{
  "spec_augment": true,
  "parallel_block": false,
  "width": 192,
  "max_steps": 7600
}
Rows from block 3 of a small sound classifier, named by matrix and row number. Rows with one number within an expert belong to one neuron, the router's apart. Each number is 128 + 32 x the weight over its row's rms, rounded and kept within 0 to 255. All counts start at 0. Numbers have three digits each. After the name is the row's rms in percent of the matrix's.
After each expert's rows are labels from the 100 clips, of 14848, where the router gives the expert most weight on average: "top examples" is what is common among them; "peak in band" is the frequency band that holds the peak. Only what is clearly more common there than usual is listed. The data: short read English sentences (LibriTTS-R). In brackets: how many of the 100, against the usual share in percent.
# router: slot weights (model.blocks.3.mlp.router.weight, 32x192), inputs 0-95
# gate: expert gate (model.blocks.3.mlp.gate, 32x96x192), inputs 0-95
# up: expert up (model.blocks.3.mlp.up, 32x96x192), inputs 0-95
# down: expert down (model.blocks.3.mlp.down, 32x192x96, transposed), outputs 0-95

# expert 30
router.30 105:170156170162151143105133161112191089172132123154147184111125143145113165141110142133100136101103135117101135164157081107126165179150050131056128098127136127175151076192175111133140098191183133159096126088111085160149099142131155157089123114184110073150147088121147119071152138089139117147
gate.2 133:142124143152162147141107217135153110160117090150096137124096119155122169102125170109131116152088089144109130131121114115142150134160095151092121107112049066148091114177135125138196129143153150122155130150167139168084095118135187172152109181172147151152138156117193125183100129089156148172
up.2 130:155128113102097108090147098068178167126127159105148126169148158096161077148149109144122118096154184091156119120114139120140143087089166088132114167179183171169156117120123087123085105155119095142098100129130141105185194163103079091105128101121085068112145109129074100094184173156089122080
down.2 123:134102033138119140152117103130122087078098123112083098145132079147177089077120091087139144117098147130157131143118043128158103112119146125083077131127150107029051070129117102116152158156139147192141119139140131116131119095122111152127168079136111135147097120134108124117086162104166126105
gate.3 107:165120111098089107103124129131121099125160168114167151159075161122167150173116125176164107151156157156147132132128115169143173101130110139167102149154193195152174133135149120104074074103137112111072119154113089109095103112094061122062137126135128118135131114108141119052069106145055084091
up.3 113:154139134120117125158085165111182118138091143131109115153079165108115180151115103130096115143112133141139090102046125161138128129131115147099104109152078142175076057133081079127188084098146115092183102129179063110097130119086171151117046164136092169165093138145156096191104089131172153127
down.3 116:186148092080136131145131116117161092062141126143095106160149128160122108107122083140168131125175159169148132117081100163106150099152163148078050117132129122083055103115111146102078150155117074166168166143154125124094181153162097077138120142168126146154136147121149153146157083133137145114
gate.4 114:181153136167148187125134147115128115138213157167170144157160182168124102106137168151128122051138128141146201123099084134166091151111138091124058123128128120111104174138147130198153115178092127137120224090112139141185130134156119129133153075056110139109112106121092128090169151088142156144
up.4 112:193144133143144160129145128087176127116173104138156187155178169183106109121108177139119152073117130142121183116088076109122130147117109097112082119151173101168125187161137114167148131192125157157103185095138145170208147152136150121150177044095097112097098103100078107113187146099126190153
down.4 118:081138156119107140127092112148135116147086104200160093147167121137145103083130165167148153132145163165132121102112180183157119136177100148047094131144099123162132147102165135113120130162100129096125193179163089141102184163142091081140203166169198197152200148135105160162155123121161151136
gate.5 081:110092095118128164163137161135100070082151151113155157187174122127154112086107142151191153113189136138177129127120113149150069147089159089110125156124120119099158128124091103171101140138097118091129155114092039147099083077134096137175108166028188140145064141135101081055108084130093123148
up.5 082:106130141068101080077080158115072071079138128144117158086158110142126130072145156084127130045159101090107090157170154164113125168120078143100206170172133088131166170115141150127114111075115130119091169174084138159106152130128088111144120122105146148163120118149100157096143154126090109116
down.5 087:129130157158128127117117125152091116130163144129148114137142143089137130104122154108125100120099104101118118110147181112170107135121072171092188087119051110150160100114088145142166129172129160129139128090195128129092113096184114158180177095090101127147082101137180173136134161135119133092
gate.6 109:132150157153139186146106132159087127112189147139173147147137146174127100127123160176166145052147111137141162125115110185178121157110112097101064121093138141125121193145145156196114143156083143131128211114097128152168134111140109113120164068051105120119120134095071111075156176109094140166
up.6 108:109122123133130090091138147120076134102100129104094086118097061123154125127184117095126064181146079116134099137171176086121132115113157162113125133113071134079116082133135148115146091117105121093145112167121117108113124133132093143136095208170172147135177128142159202185087107167154107068
down.6 118:122130135113131110134134122132096155091148140085120163109111118077122146186133159104069137108093129106130142126167068114126115107067164113174150131115182150140143086157099099203139125116157140129135065135105148132209067062109162174096054093092084095142053113097145096142063158145148088108
top examples: voice: female (100 vs 53.7)
peak in band: 500 to 1000 Hz (46 vs 12.5)

# expert 27
router.27 111:098094095106123149161165093141123111154147087131114108075150164101109110077068178165141167125161164176079094133121137114112140180131127174073142122168146108134124146136115097109153107151111155106133105122147052090154121179157109137077173090150131156189141055091172131087152131132144103171
gate.3 083:146103132127117124121113179136131119108137157178168180116131125172140137156179140094145123074155138133179121151143177154186164106075145092127162144116098125102087078099143116155118134050076097152173117147154161124119138070026113159105082153117108143126098141200063173122087117111117138108
up.3 079:135099134116077127178085110139168149066174105120087063095080044169109088096140120140176143121159088180132143163125071093079149084146112101147225143076125133150158139120155134096117168153123177126133162114111181102104130112130171129143138169114138151087095116145130166150150131129139084146
down.3 095:122124114169135128085120126133104115110111169163148054150119119115108089065091122156047163098115170111121173087097126080148122053128079120129123135140117109110136102184091069176122133114081118125119043127202173125117096145130158164143147149068094084079114144127121117121094119120068113211
gate.4 086:135140143137137127081106124064215145110170129131098183098109172190151122125124160105122202088130116106188175168128085095074150117127169078110155155080123170114196114126112119112128145095136133126075155106136164116158173067114102088155136133067118083119201172151098154064172120116112136100
up.4 096:119165190110098116100096075207077120120143131205119124114204131152066132158143182157142191127135145097130168120184114102149157158157118105082185095081167191134160133124107166173103176063048124171139181101069123108123169090122106101120141134085130082122122163153120119090163150073114148101
down.4 103:109165146119117138151144139131122165192108117096144090122146112176118159135142179115111120157085167131098151110140178090083135115085142133103144114131125172143156112143143105153174114114130169069086080156127044147092190149049121155159125145144095132114158117159130054101125124131109132154
gate.5 097:074131117118097134115165090149164115146158104101181098133146082125127140132136128091095204112151126164150162096176172116142102175162184139148156110074163105105119114076146148062142171086070141100122098082045126092078130100151132114125123122100109102124085135160135255158174117137160120121
up.5 092:180149179158153171167122129180077143161125150141143156116168060188109123136137159127110137156138093104149132095129104123132132140109088099102165107108147134121131133141106128116150158188063145102138184097080230156186138118122112115141147128140156109134152155127123113090094128119155177182
down.5 110:135134132132071164128127147119142105072141148129118193163093095108161146155115124112125088160111151101128112207128133138204146143116163135136115154147107086113128124112143134119135150062130150191159212107089159096147111123168180124078136112181121129116115190154036166110167153126132092116
gate.6 087:104142148114127100117091142158099133158115104174161108075137103152115146137083154152159214217141141112114084208171160087120155157120124117108170146109117124071115105140136163085128184088124141101166103065135169112080158120113187126122157134149221083109158188182086151138143082157108113133
up.6 079:081105073101118094161104137159092140097169097120124141087184152181138146114153181195160207174149090177113106094118153100100086121113146102070165150156121127163129160099060137112113166145115170064140137108094153117081157140187177117140174077148110089124135134085133144140165154183122126104
down.6 086:071125129088079160180101113140112145140196119127118158120139140135119111173164124108132124122132121127140129135155184148105164159135205131097147118148111155099090150070155187127105083115146187111136145124081115087152144089043151105128143081089123107152126119134069141134136126127142158149
gate.7 109:116142147151186178127167095204068114128147109229136116144201172102085132137106176162113105080090123089102144148161124121126124166141123142105141084122137139126100162115103184172141118114100126192146174157114081161144142125101089097145155093111163159163137112163166084112155104098153142145
up.7 107:144107121112091074138085171082191173120119135032107136102078076154176134108149082129130142174152123195161107124097157129155125081110104115149112162112093124133152113143143079082127183139120138058120085110139150097110104127157163171132092174158127107096130157087113185143103148149099111108
down.7 110:096138153093139104162098131143111136174074127136159132047171071130098193148178174054115125129082130106145125070091203130084178141120106117105119114113154150158148147126191107106159088155157160119108084171160037140128107093066104133175139163131129152106176130078165108100171147119073133139
top examples: voice: female (96 vs 53.7)
peak in band: 4000 to 8000 Hz (67 vs 25)

# expert 16
router.16 114:077092136110099094142107113132084095153167175169111072131154132158098157098096168077180121088134106087105050152084101125150156166139113199076183089094135102115123105146131122118155095113140117141146138138146078147062130159089119117065174150063135147145067084122122108144112159082110082183
gate.1 091:170151100134147128122121181104192131125126051110127164134082178109204123163175155161127192184191156184169167114130182093086135121117143170185135161104099162144156098102132092098078141074164124098164090100110145125135165135096174086129095131133147145144181106118146175057134103176113104111
up.1 075:162162109111082152105124101149162120189114128160114126171142144134132126150195175088147173206154192132156128145156160218157076103088179105101186159143176151153186142152151122139061143142114128106118082146103177146140094097121120126133116134150075087131123131096157192077140099147109145105
down.1 086:134147151126171068112136216128150094075143118130090129084160089092110134177136114136106125124137143165158132133108097139112175046155041163163118093178114185156136105161127116130147113109093162146195105095106124091131176114144129094138132165127125108129136139142162048034101129129184114115
gate.2 090:150159138126104135183166137105113181140154177117074125104138198167129128133133137165158147123175132147140148134156160156140166106167059151115149125128119082067082126046055096129130122168121122106121138170091145204116167162124110145061131106089065147163138114096100161115145184124122131139
up.2 091:153161144146124137168153140107113196136156169128075113135115204134139119130144126151153137129163136155124167130131167164137174098194054167101135108094102079071065161056056131156165130167135135124154147166111185190133149158141116138058154138093060145161171121116109153133153158136135125145
down.2 085:104098098118117137095139115114129133183130038073115126179083105102123061105137112175154155140168150115123148143124084016099162151137108167084113156124136158186216142126100125125125101112126181123093161123074132137148097168131156041132124159148107134116107094130105130052068110122112120080
gate.3 109:118149132139153138107144150092093065099105136098057132122115166082156172067158166153132095084118179112101137142138153132094121183108079170113175113147089102191180171158135141163134068124136092134112132168166128122135097133106113117114126095173144171196167124143081111083132087188146078107
up.3 108:105142121168168172116190145101081070117117129115092121124138119114123159069128119114148082141068124141082113164172181159119121174121116116153164117143095084162170168147201151157107123126106080152139130198121121117120119109105133173104123090194143196179161158150109131115133121158154088118
down.3 119:114137169109155106186197163101159097088101104083149180090112144091162149136183155161074104148140115180111188184074073179153171135142104163094168104146150141143121124150136089163137112167087137144142185101160155092158143113116136094149135122100110137155118131169172101110155133154188168121
gate.4 110:119117130086061078067096091130131127120111169159098106056148083103102121121160169079140125047180158087074108122151125158112156183083111160098199142185155159107174113168096130130177101132107134167144113076098213110165159133169114064139160117156120052126127117122105118097133082135115120126
up.4 133:157161100144169164155144176098152125109109056079147181161072131104158145193139119175123140168118163188180177085121163105111119082140173132153093137078091115125123147076116099122080140089145111094112113154153066124148096086109145136142082119116103157099137169135139144112140128168121111081
down.4 105:137143076088141102049119107129139129171131129156128140132121161148121129147120172100132116139106105119129170119188141102059101138094114129117114208118113104111185118148032105152110146094138129154126091081101082134089166143185099182099122110117130062040122137114069151135118131136069106149
gate.5 108:142098069121106111073093139062139127135089105101138168092085107086170117147136099147057119118153170137192148096131086118095124105108122110166050197149106152114156144164089080093171126090125119086107123127133100135171116100135141116143058118161096111089115110099135109109091176149075134088
up.5 089:080123138129133150152132144167165104095140166124138133143166085154083065103092094144094094121146126105106110083159173111070093116148158084142160136101090105133143156077101137147100178114096132125100131132075136078197170169153136122126143095126129090155135173155115108138110209085136137141
down.5 101:105159161145171152129084090089099129175118134118168189072155118143097132075154153177102138103117140129031099107147129136115148153118110171115165092115106120144132156113131110144113157139148170107055112134070135191127114143123090160089125149136148091110123111112114090151065134118098141177
top examples: voice: female (100 vs 53.7)
peak in band: 0 to 250 Hz (80 vs 12.5)

# expert 2
router.2 096:121145125116145072079139098079094118136069133133145161125133145143164178131174150121106122104193160094151164065112136120134089125058131094155122109126159150167183136121123077117099106107163112093130089141100149126112115169126089068150103150100128095076086063105095137068110176130045125131
gate.3 099:135147104118095143098129146093153135093127126029127116126129039040166068109064104137116152117109104114104092104185144131059148184158183100128134165132115067123112140077178163117126190100110133110140077078146087086081149100087171145124109132121105114147130152123129112142135181126101118092
up.3 088:155111134116158142141203082141132091146157158183145176140104214168124167143173143129176094107147137163139217121072078128136130117123089115128114097117160121109141098115042105117090071166158132167088205139142153170162072160139074094125163099134126146123099061129145114075153112124125135127
down.3 088:102126108080105107125076149140150132114142112157145144087136108124140176162110169100089102158076113171164131130136187091084111066178109190154152133141153091145120143109101149157161154139109130124127117096074119093142144106057161177127113128162061114094139102124105142142112169155052132129
gate.4 082:156114149114126109127132142132092134152089167159141133126170128161131155138135122074108161160196113117165099113108087124134094062072090095145154160137113110117142035134107086088149130132144117126156157154121173165143124135118072080126108164120126130102120127135085119093090186072126140158
up.4 086:124094123126100090115095172135098150129123137133116080153158137143132152141152153125135126158129107118126132150188150155196144104093130175107130198140076183156150103153182186162117154156149067189125119105083168098117171123142098107152105182144167087126147187151034184121146132168152143165
down.4 101:132138133156092139113113147135175144179125126174128132073157132148114097108112106120148108185135129123087175154179088125117108174096178118143129129161100144120115128150110141124131144097141107132160109083133151086134162127192150151095160126113073069099106125183088188155169111093049087111
gate.5 108:113071152077116092133087119208115090111170097155097182121162148159099138205135136091133162101201122105139159108093143189141101092118173155101117158146155176172131146135092127115150103155130168168153129134091148173094073136151146078137160131133171133110110159124109144136151119043138156183
up.5 104:138111155088127092138084125199152113140112076172164169180172101110115097155143140085079128117149156093143163094081127178122084099064167112122110156161150174209135130142115108155176106158174132146180135160137139153200110162177142120159144178148144153146137138144095127173129137104169185179
down.5 110:143131065126133104168107152135193146092134136159083115176132136161128096130117122153166137121131080175169165154126113128143132142147131140113080149147077111073099135166088146077121098122135098126165184137173151103109146102093161105188141117064121158133103175126146197152132116122187058140
gate.6 093:107118124148134132091181106081099112108119148116118168102150188170152169194155139097126124112151149155148146119124128179156100113127127126162117104123122122078152141139100109146157076168096088120126164163116122090139156158159079084155143093083149090037148071143099182067132084180148120064
up.6 097:101136098134129121136104161095157042088131132128116190114106140109168174156129134118066186077173181131160174129091093162100112190161155096182112150132096180125155097156105145114135182071098105068115138125136136089107129146126170151139110109049143120095113139120148164124095102150134133089
down.6 099:152111168198122159170121135145138103175126136106121105123112156153140122113119147121121117163133196067156092144070151116084142119090095124178113103117107109143124172176183159097150103151156150152150147153128153113187159144090144107226159180107137111207147091141134150088146117114120104111
gate.7 131:147138126090133080125162077079095183081082113121155145125150145153123144116163127142194128163147125086146135135139141124070125125090108139116180105154173119120186149111098094170093115135183134132128158154111195163128172113129087077147123132114129104174147100179129094079136148167123143097
up.7 139:062101115124101134084110158163168067159169158142078112082127113123125115113088105108079139074153110126144094139111096142156166151145139144138080179098105143126100068106173133080125133116073093106098086085125064089112084124112147151093130102152121130089097132064111148150115120073093098137
down.7 138:149147178134099129131107104128074146096112100089208197068097089097126147147146173110084154114184140155146122120082167129149144122116101147159197118174168152153148120082112100150127112100128169084103099123110136173156082153082126096094085147152109091114140116121160108068109163114074152136
top examples: voice: female (89 vs 53.7)
peak in band: 0 to 250 Hz (57 vs 12.5)

# expert 25
router.25 106:128106105093089093077115106121095078079101139158109138134158097164120161139137153117125109054183105090153157100143094121102119162077153127114121163131165152185204140101111115156064073133146103095103134066070100156169076096139070084137099115103162089093120130083103139069119134094052101104
gate.2 103:106121082100120124102076147125180142144137128123132111108124096117132081083119120155136163172136124081142103122056134118089145115153142109096131177160130145110095109178117151137145150120173158159096088100162132116129207172165159145150150130082093122160159085105122106148098166147104120110
up.2 100:142145177165168180141124074114120099105150126150127127133163176185124109187148126098155142140196137144133162156167093146148110125120165154119116101088168165105178120132192153171112115150127143185145199081079126126192096054134058113111161118101150096148148119132086140087128095134143125144
down.2 104:097132137153103161137162145125124121179132107125154145096129118114123196106109209084079142122102119146172084107107141123132150066134131077159191123158136106104144157094083136146110144146136188097123114060142117152130131102126106126169141102166133102086112089095165149088136170088117124139
gate.3 087:133117103163126178143096176128148088117124174111171102127035149051134108114135069156110106090123176140122098151090124184130149122161150163175099128117072125142083087146180110113150095137165123124085095129199136133123058095127177165079125134116068175134116107125149085187056133129142095139
up.3 089:169154101116127148110123113090161107172130110128180122158123160149134120133161123078130151140127115115127097150180102136190184097117136041110092161165169163116132063101118139116133067169120130114164074110144135142187137078115137136160079135178129085095150136138119103148168118154114073094
down.3 083:099110113188113135176136139152182186145156095088089161114123147138187123159156174128158155147162136157144129105120142144143088145071114077156063133100077103081083128066039124173151086130113128107089113090165121135141141110202160152145096126103144213120106133135069140151151168139153113098
gate.4 108:136165172198145146163140134142065154135140118096122139147124110093128116130084128172149136169107140172075087167173155143137138148157114131119132077057098081056114143123189193104088184103114176133115124098090129141055117095148136121105141147075163129125155184144165158131119048150132076137
up.4 108:123098091107113111068162116079218087126114129149134156175076131098112132092139075060053067023117135093143144119086081120104157129151160174161091103149124120136127063106122071139174076098125090155092137130158098128149102176095125146112117160174097182099099095114127123169090158088134127146
down.4 098:077126132168102196147092127156118138119151093118190131070140133093110103108110185091119131193136146155063114121118121090110102178130113157129223115122151139118094144126108099166100116103113130101099054063114092102120127067116134184114144119171073087104061121128111095150115161154107136136
gate.5 099:139103135147114104071062168054183161136098127095179086114083088097138102119120117120095097126173108071150115139084092143144154162115151100111106170155106114130105141139130110151225090156119140141174102117185165136161184099130155120131152123082097124129151071113151052142100187123091142109
up.5 113:107120149126131132128171089118076162070091105125120116109206102131103124143182117114136145097177137145121137098098113126050082135102157146129139104113136108144195173110136111151071106136180126163148110117072156151168141130139091091113147119156143090168141077113090138077161150135089124135
down.5 101:110135158097110129093136111139114124141164133133134156104158134099100153088143196134083127156099121114151106100115170081121150098124092140163170163126147123161189168137125111137077128118123154074127100107125058137179084130131130146080151124124112084066163075113178137057110129123089151128
gate.6 111:140137110142107111131066200139180129163171103083111140164079183081197111141081140195157147130087200171130121147115118119054139101145107148107148158139068108158133140148101148104116106102163127135117105154224111102140137149117146136123168146133153203126127119145082108141127177155123086111
up.6 097:091121114097146127142175089114130138098130131146155163144138116205119125081128110114148139129137076190137121156184129118135151111135172148139129155103143105068130105093052095110032082134135138095076175104087112196079134117110079127117094080145161118108126141149109112112157136090080085086
down.6 091:095104110075087134070147152121138148180158096150135174041134116117113110136107125141098121113055118160141113166128109097101146096109100157151145178144121132105137115112094111124123178151173143094083080077190073120133090101093110189178129108137136099081155112225082129169153161091081101147
top examples: voice: female (97 vs 53.7)
peak in band: 0 to 250 Hz (99 vs 12.5)

# expert 4
router.4 117:073099127081082103096100113122105065106134117115134097091157046173127153117112182137171185141212152150111123130177137139096155181093126097110205118112151156126166139127136118102114158116077125067091129023090123114119143071147092078125136119113169058125145101090140169068099055114125096076
gate.1 113:082126115065060073097113089096093076113069112123148096124136073178096144106108157121163134159142129153116092142165130079109162154139157156120183126162196175118189162166129116074093162109171142085073109049094099093121126125189092101099154147119159069153146111085115143115106090107140101058
up.1 111:067128111075064071094113074084086078102069098117138102136148072191086138115108161114168152187137129154107089134166142092107150149143167155118193125150182173117197155160125116083097146116169149077095109080080116104128126118179105109110140143115173070158142123085125143118114088108135104058
down.1 099:066141186103133124181119145145160118139149092139133155130138162139131098138150156096125171118194086068192128122161225147117103205079168148133080081143137117187112154118182143113118124130130199138160165213126102111068132120086141075117098145094139152165191137134130141156129113117219131124
gate.2 090:168161141134182180160141132161096123169159137161160151118130178100125125136145132148100164120121169128102120095209119187153136062088079112173105126144134155203147182129187128104067120171080125149136130187117121182137119117065137118152140070185145167102123119120195147090171147123112206176
up.2 099:094104127066075095130125084156105071093151113171152112166167093161097131169141170123186180139115151173131133152152117128103188117139110110134207132156198178115172157150133144079058168129157144103089171034081126125134092098168060068069177136124180108136123112093113170096116093096131107115
down.2 093:200088095121138171065107092108121106108126194142134098091185124132109139152102090119098083082047140147098105118128067145119136097143103071107174166147125158073122108131103131182125108145155083097095118063140137191162130101151086162138126099195155117038079133146131119099120173163023170129
gate.3 098:118087154103070167129101124174120125084137210154125057109130094181136120124159109079167117121173118099137144145161127111154182164098159194086163155152169171135161136103132147185185098159105143140129155086110208132201171129175128107126190125185163115175168108104116151122127174088126124140
up.3 100:121130166121079156127136127148075118065125220142119050113131129172149116116162097082185105148170102100130117145189129092177184166120117192076160150151153154140137143129144164193182092174096146141120146124101205133178204173163110093144188108181143108206191115122128146121095185096144121104
down.3 094:135107165140139099104118116102165119138136157136129150136123152113097081141186103080095148119243101072153147105146148138122100142131128100109059176146170164162149138127126161110154128160112147115097204171108074179055129204088109096100102136121113143148136084065112134162112148071250133102
gate.4 085:129084134156146158130148140106153148156092157161159047182084166120135086157188157087116096120111213136145128138061089104196113125105150129125147107137115103071119105146124051114209125125154133153161118135241117109140059090162152165097140151145111164183109132151113102106080145137132096142
up.4 077:155156197156137102122131144133099139094128085129089113086097117149138128156132123159050125103082083166108146193134114143166169076143090116134102094128143162139143137123123138133163123127098109116136167163114184137111155183114148107116107182102142149106129138116125119140197105138119083113
down.4 078:153083129164153158123117163110145136147158118088082087138104153145141147216135188110169185158171127127117119127096133091111164136076085138109197109150105138142096088172102108118141124143182117117139097074165135107076163099171098108156105107130154084153120189174091083101095144116146103178
gate.5 091:095116091086074057073099110078084090108020150052122152115075160128136102106176083152092096096147118134109091068070123123155098104118144168107107141156148191131104153109099102113086117130204130140111116153138131077077207179134147118145128096141140126043096131106098101150122193153061136091
up.5 102:100119131138135157165164107093123119119209132079169098111187102185139141147117158162198134100126099183107142149109086120098136119123117091095144109087155105085161157137127123157082111172078118162169166109113124162151104103097040087103212105119130100109139130155154140055183122185131132130
down.5 109:168129136106118177147104121142082131096131182148170128071131116110090229173155176079096117107117119119082102110128124095156158118124142125121171156130149129085097078137107131131164114139139143173131091069160125163171102110086108157182143131143117102032107117142152135088132188146070123119
top examples: voice: male (99 vs 46.3)
peak in band: 0 to 250 Hz (76 vs 12.5)

# expert 10
router.10 095:126157126094084106110180112114177137124055169109126167124098072098140154114146124142132134128178152089148102071128157164086105155056161153123142117116141138148180157138119056110075096090171075052130114148163129130190160087110103085134087124134108101129113077150143093102140161146057097084
gate.3 099:140124164118146147178122112145167165121088153162134199163177132128089129104133147127097088136142154081088096109132118177132088112074177181125141102092150181168161158191138090114075182100202150172123126153098128123152145123176136172173088133145099139159081170165100105171164150085169156195
up.3 102:145182106134137152145163120106113116131143069095156106090133100112131115147088148172166165162149098172155132090139166117022146107141025111073174107165134063108143140101047141099157134125140159141166088123146162137148105121113071067114150143162127063132111084126165114058144114148098154107
down.3 099:159140109134093144070148131130125041093160124164182179141109062130126170113161069143105127123111166068095146123118063064139158153181108161110131130124068141108149126120077115183166141091088131161115155109136140113147122106130122122133096114135057082111108115090125158068166133141062137146
gate.4 123:127088113107119128130095198134118063174156178131160134086118194164158204148100140119137139116102123117175122147115070103171192091133097085190108184131082146162163087138178137112166143122083071140140118100132088108104052106075149137091104146146129151090147136089120130114115096109129111141
up.4 091:076089105066096090124103125085158098107097169114144185087154115145172160162113113157117144141157135136152146120092098072053120136077093123132149114192117131125172083114077088083118084086194078068137082128135134110135150123125077072130046144134115122139141094131109088063101106115092144072
down.4 089:150142157091175089117136140117138151218126099098109144145152167117100006169135104142179146076252097141145132136118146188098113136123137133118093156088117156134128181126134126124099099101110131088137161177159118131131167182156101075103087089106133157181150126162179130123146091163166110085
gate.5 115:111120137128133148126083212176104094143174140163127114102125146180137161194144132121142173148127051123133156125124151085166150096157125101155092145106058119130094098127169170121171103165119116116155100130131098130119092104121133126095113097147148141119168147075128144138070087102155105126
up.5 089:133149150173169163048172099090107146162114227185147066160144162116101161120220098043096101131168158066150111125117097144156082081097091097140103124090137139101146116147152087156121077164154153143144117157113136171121105069147088149110138179116120114126112129161175127132062118129114095120
down.5 099:156087119212129187106192107109097032082092161152159082122106080154164202194112129126121137131163121098136169110114087094166138095094088158145148115132111115162181094144084105128159145143172144147115118072170159155154069071108133111169121129164112115149118172125154114043118154103126167096
gate.6 097:177176122124128144097200104089150146118089141099146147112101100106128142089150144145169157145194152157190143046156149152089116181092113128079186079115155112075178159132065074124104166115154128110161098148116172108168158110160094063150101150123104075111106070123163125042148151164104113080
up.6 101:157170103117127142100205097103146156122086125111148155092099084103132134082154137161163176156161169169161127051146163151092121190078110119077177080109142096059169149124067078130090177103115112096171109158118163142158138098154089084142079118140111087119117066134189112068152150192107130093
down.6 113:123149119094122119132094141162182087142107122147106112186113145139160113096177107124070154162129124130141104139153088136113112118170073082101139077159118151127104124135163172162090155165121117163141177097089167091087167128154140100096144137110157128114135093142087138108167130160143094122
gate.7 099:130117158131155094168127145090075121158147133121165119113175161204183176177164161118160068147146077129192193142084144109164121110116120162112095141099093111164144096162125141176161050207156107167181155133127118151103165114120078069136123139093178083124184128119146171093125072131174177129
up.7 111:121156136155108120064116119138084119077148112111088121105077073061104087120107059090114152082098133166067117117170086151119113143188176180177119129121134181149120171126187180077109218102088176115067127082080102122095134146158158156093168193117123128063067161133123149199138111129137114149
down.7 120:151161174192138147089148073106081134039111158108171164112140055120095154088108137159112136118118120148089134100112151095178145124151107129176157124113171117164159139106157131164157116127163178080083103100106136149143061128133112154106141146162165127118155084102153113127093132101103182133
top examples: voice: female (99 vs 53.7); the word "to" (36 vs 14.3)
peak in band: 250 to 500 Hz (34 vs 12.5)

# expert 11
router.11 078:114139138139142134117140139126100117113129086163130110146135135094102114118131155141107164120069176112151171196212154171095140099142086089126127128118121137183166167113167180169172153127104126146149148156144213183192112151074123122184135142175166147202196168166120132121217096132163141160
gate.1 090:110117092133132066092075133093165060153124113040124081142050132064191161133123105117133160148110143157107106205115101160100115132178120119155118085089115210136132113151146148100144123116188153136132117148222108097150100181063164087095142182138159171107128141134129092152075122146125110132
up.1 092:145140146138148196145141138138112133123134188155116174126092097183122111091111095094122099120151077063123119100152115091176163107119194152153130119103115078093064126130176110147126112152052087118104137099043116172138104105204112180149079106107085138158120095138122137119144170101156125180
down.1 103:159153099177193122069223183126105102105103161198135085054136091139173161129145142058126085169084088120117091127112130132191153106074197114176170161123140100150146133176136114182119158111109128135098154118127147101096101162100093137171118118159161118111136159090129114135154107160139152111
gate.2 104:085101079080105133158156086144090120090154131136103089129136163153014134125145111108088094073143143076125126138181118135158171119173151080107136112143179088105083118096119135100106141091061129132104102124087142085087144106082132148081148086116108117166113125118137119136125139101108113128
up.2 115:127133119115133126125144099068116144112060141100173140123166079135139149097167132072117126109126112184124095036118105112056120139086146119171159132174156128117159126129130085106100087150134106104121092138063087141166089103151089160112069073140110105107116087128084122107148133118112128106
down.2 118:152157188107123134153127086156179130103132145094089120146132115115163098119122120197104158109255145145163123156135135167104121161105080182151064120141116098122089119138120136128136102144163112080143130127124098099089120136183168071088127171126132171162096149166107118076139168129126123107
gate.3 077:121153127130138123109161150083163158172059118156114135139154122143130120107142136094116093116151118078119085071104115095109127056050119202058212150122102064141149091159119086130100124130176094099108106157127088155161178125158128090131096161111110112137143118121091135101058155115135115110
up.3 082:112131136137139182133092135145044146134181130116120108141149096163121062046102114093122216135112095142068115157093126173111108194158179109165113176172134161130113145124122136119148102135132169151140151078137109127171174154196138139131175109118092176140126102113152095149173101113122141149
down.3 095:131115146129126115162110167123106127141150107140136137190118095191098162108138147106092136064095156155122201164154152108085167153133130167131146129094088158134122146159128140163139123098207092155113175144100137084195095084133179121098090123145099108114125091120124112122153111109137118194
gate.4 117:078121077078099104073162077075137150110108136093110155095133061136072154128150124111126134088156101101119116109148122096082125149090142088159164079145182113100082113124105103084073133101139100101098082089050141101114131114147102091116064119094098070096105084111070153111095152135113117093
up.4 115:106082102141111092103126147123177103129084143082070122144030145060153143157079086158143106148144168166120093162103120108146133134195176194136110119065080089076141088129122119119120153108159118120083097147162083095000127083074132137109142110082107142119098143122128114154040146117109101090
down.4 111:105100089080147087161103125130168130093147097086082145087142125170112125134121118134137159137145135130205119096144060153099130172129080224146179088118170167071127069088100086115120137150183125147076107123173111133126143116141124080119177130112161171158142092188125113106129140116129128133
gate.5 119:092079091077112111151166084121150160197100149170145157098164139204096189173167138091123110099158110068163142121138096084138161123073116119144154109159178079115104077096103083104081071123162074128105103125097165119126138084090095125120080127140121082097108089108068095105105132116096127146
up.5 105:131152172184171185125104163157119125163146150139080094127081141114113088112145108083139156187102121184060103225105136173189107117154154081107107058078090133115080130141141173116194123154140169147172144117183113137136121133094159179134168160134152151129153162136176136192130085150143123149
down.5 117:166098118103066118144114147112061157170127142115172169131138058136118140125145125105125111129064160170111153099108127094108129121126157121155133140111117123110084141124125146189153152104128144166079114127096139197157111057130145199107128135114098095069141200136119095161147136160083112155
top examples: voice: female (99 vs 53.7)
peak in band: 0 to 250 Hz (62 vs 12.5)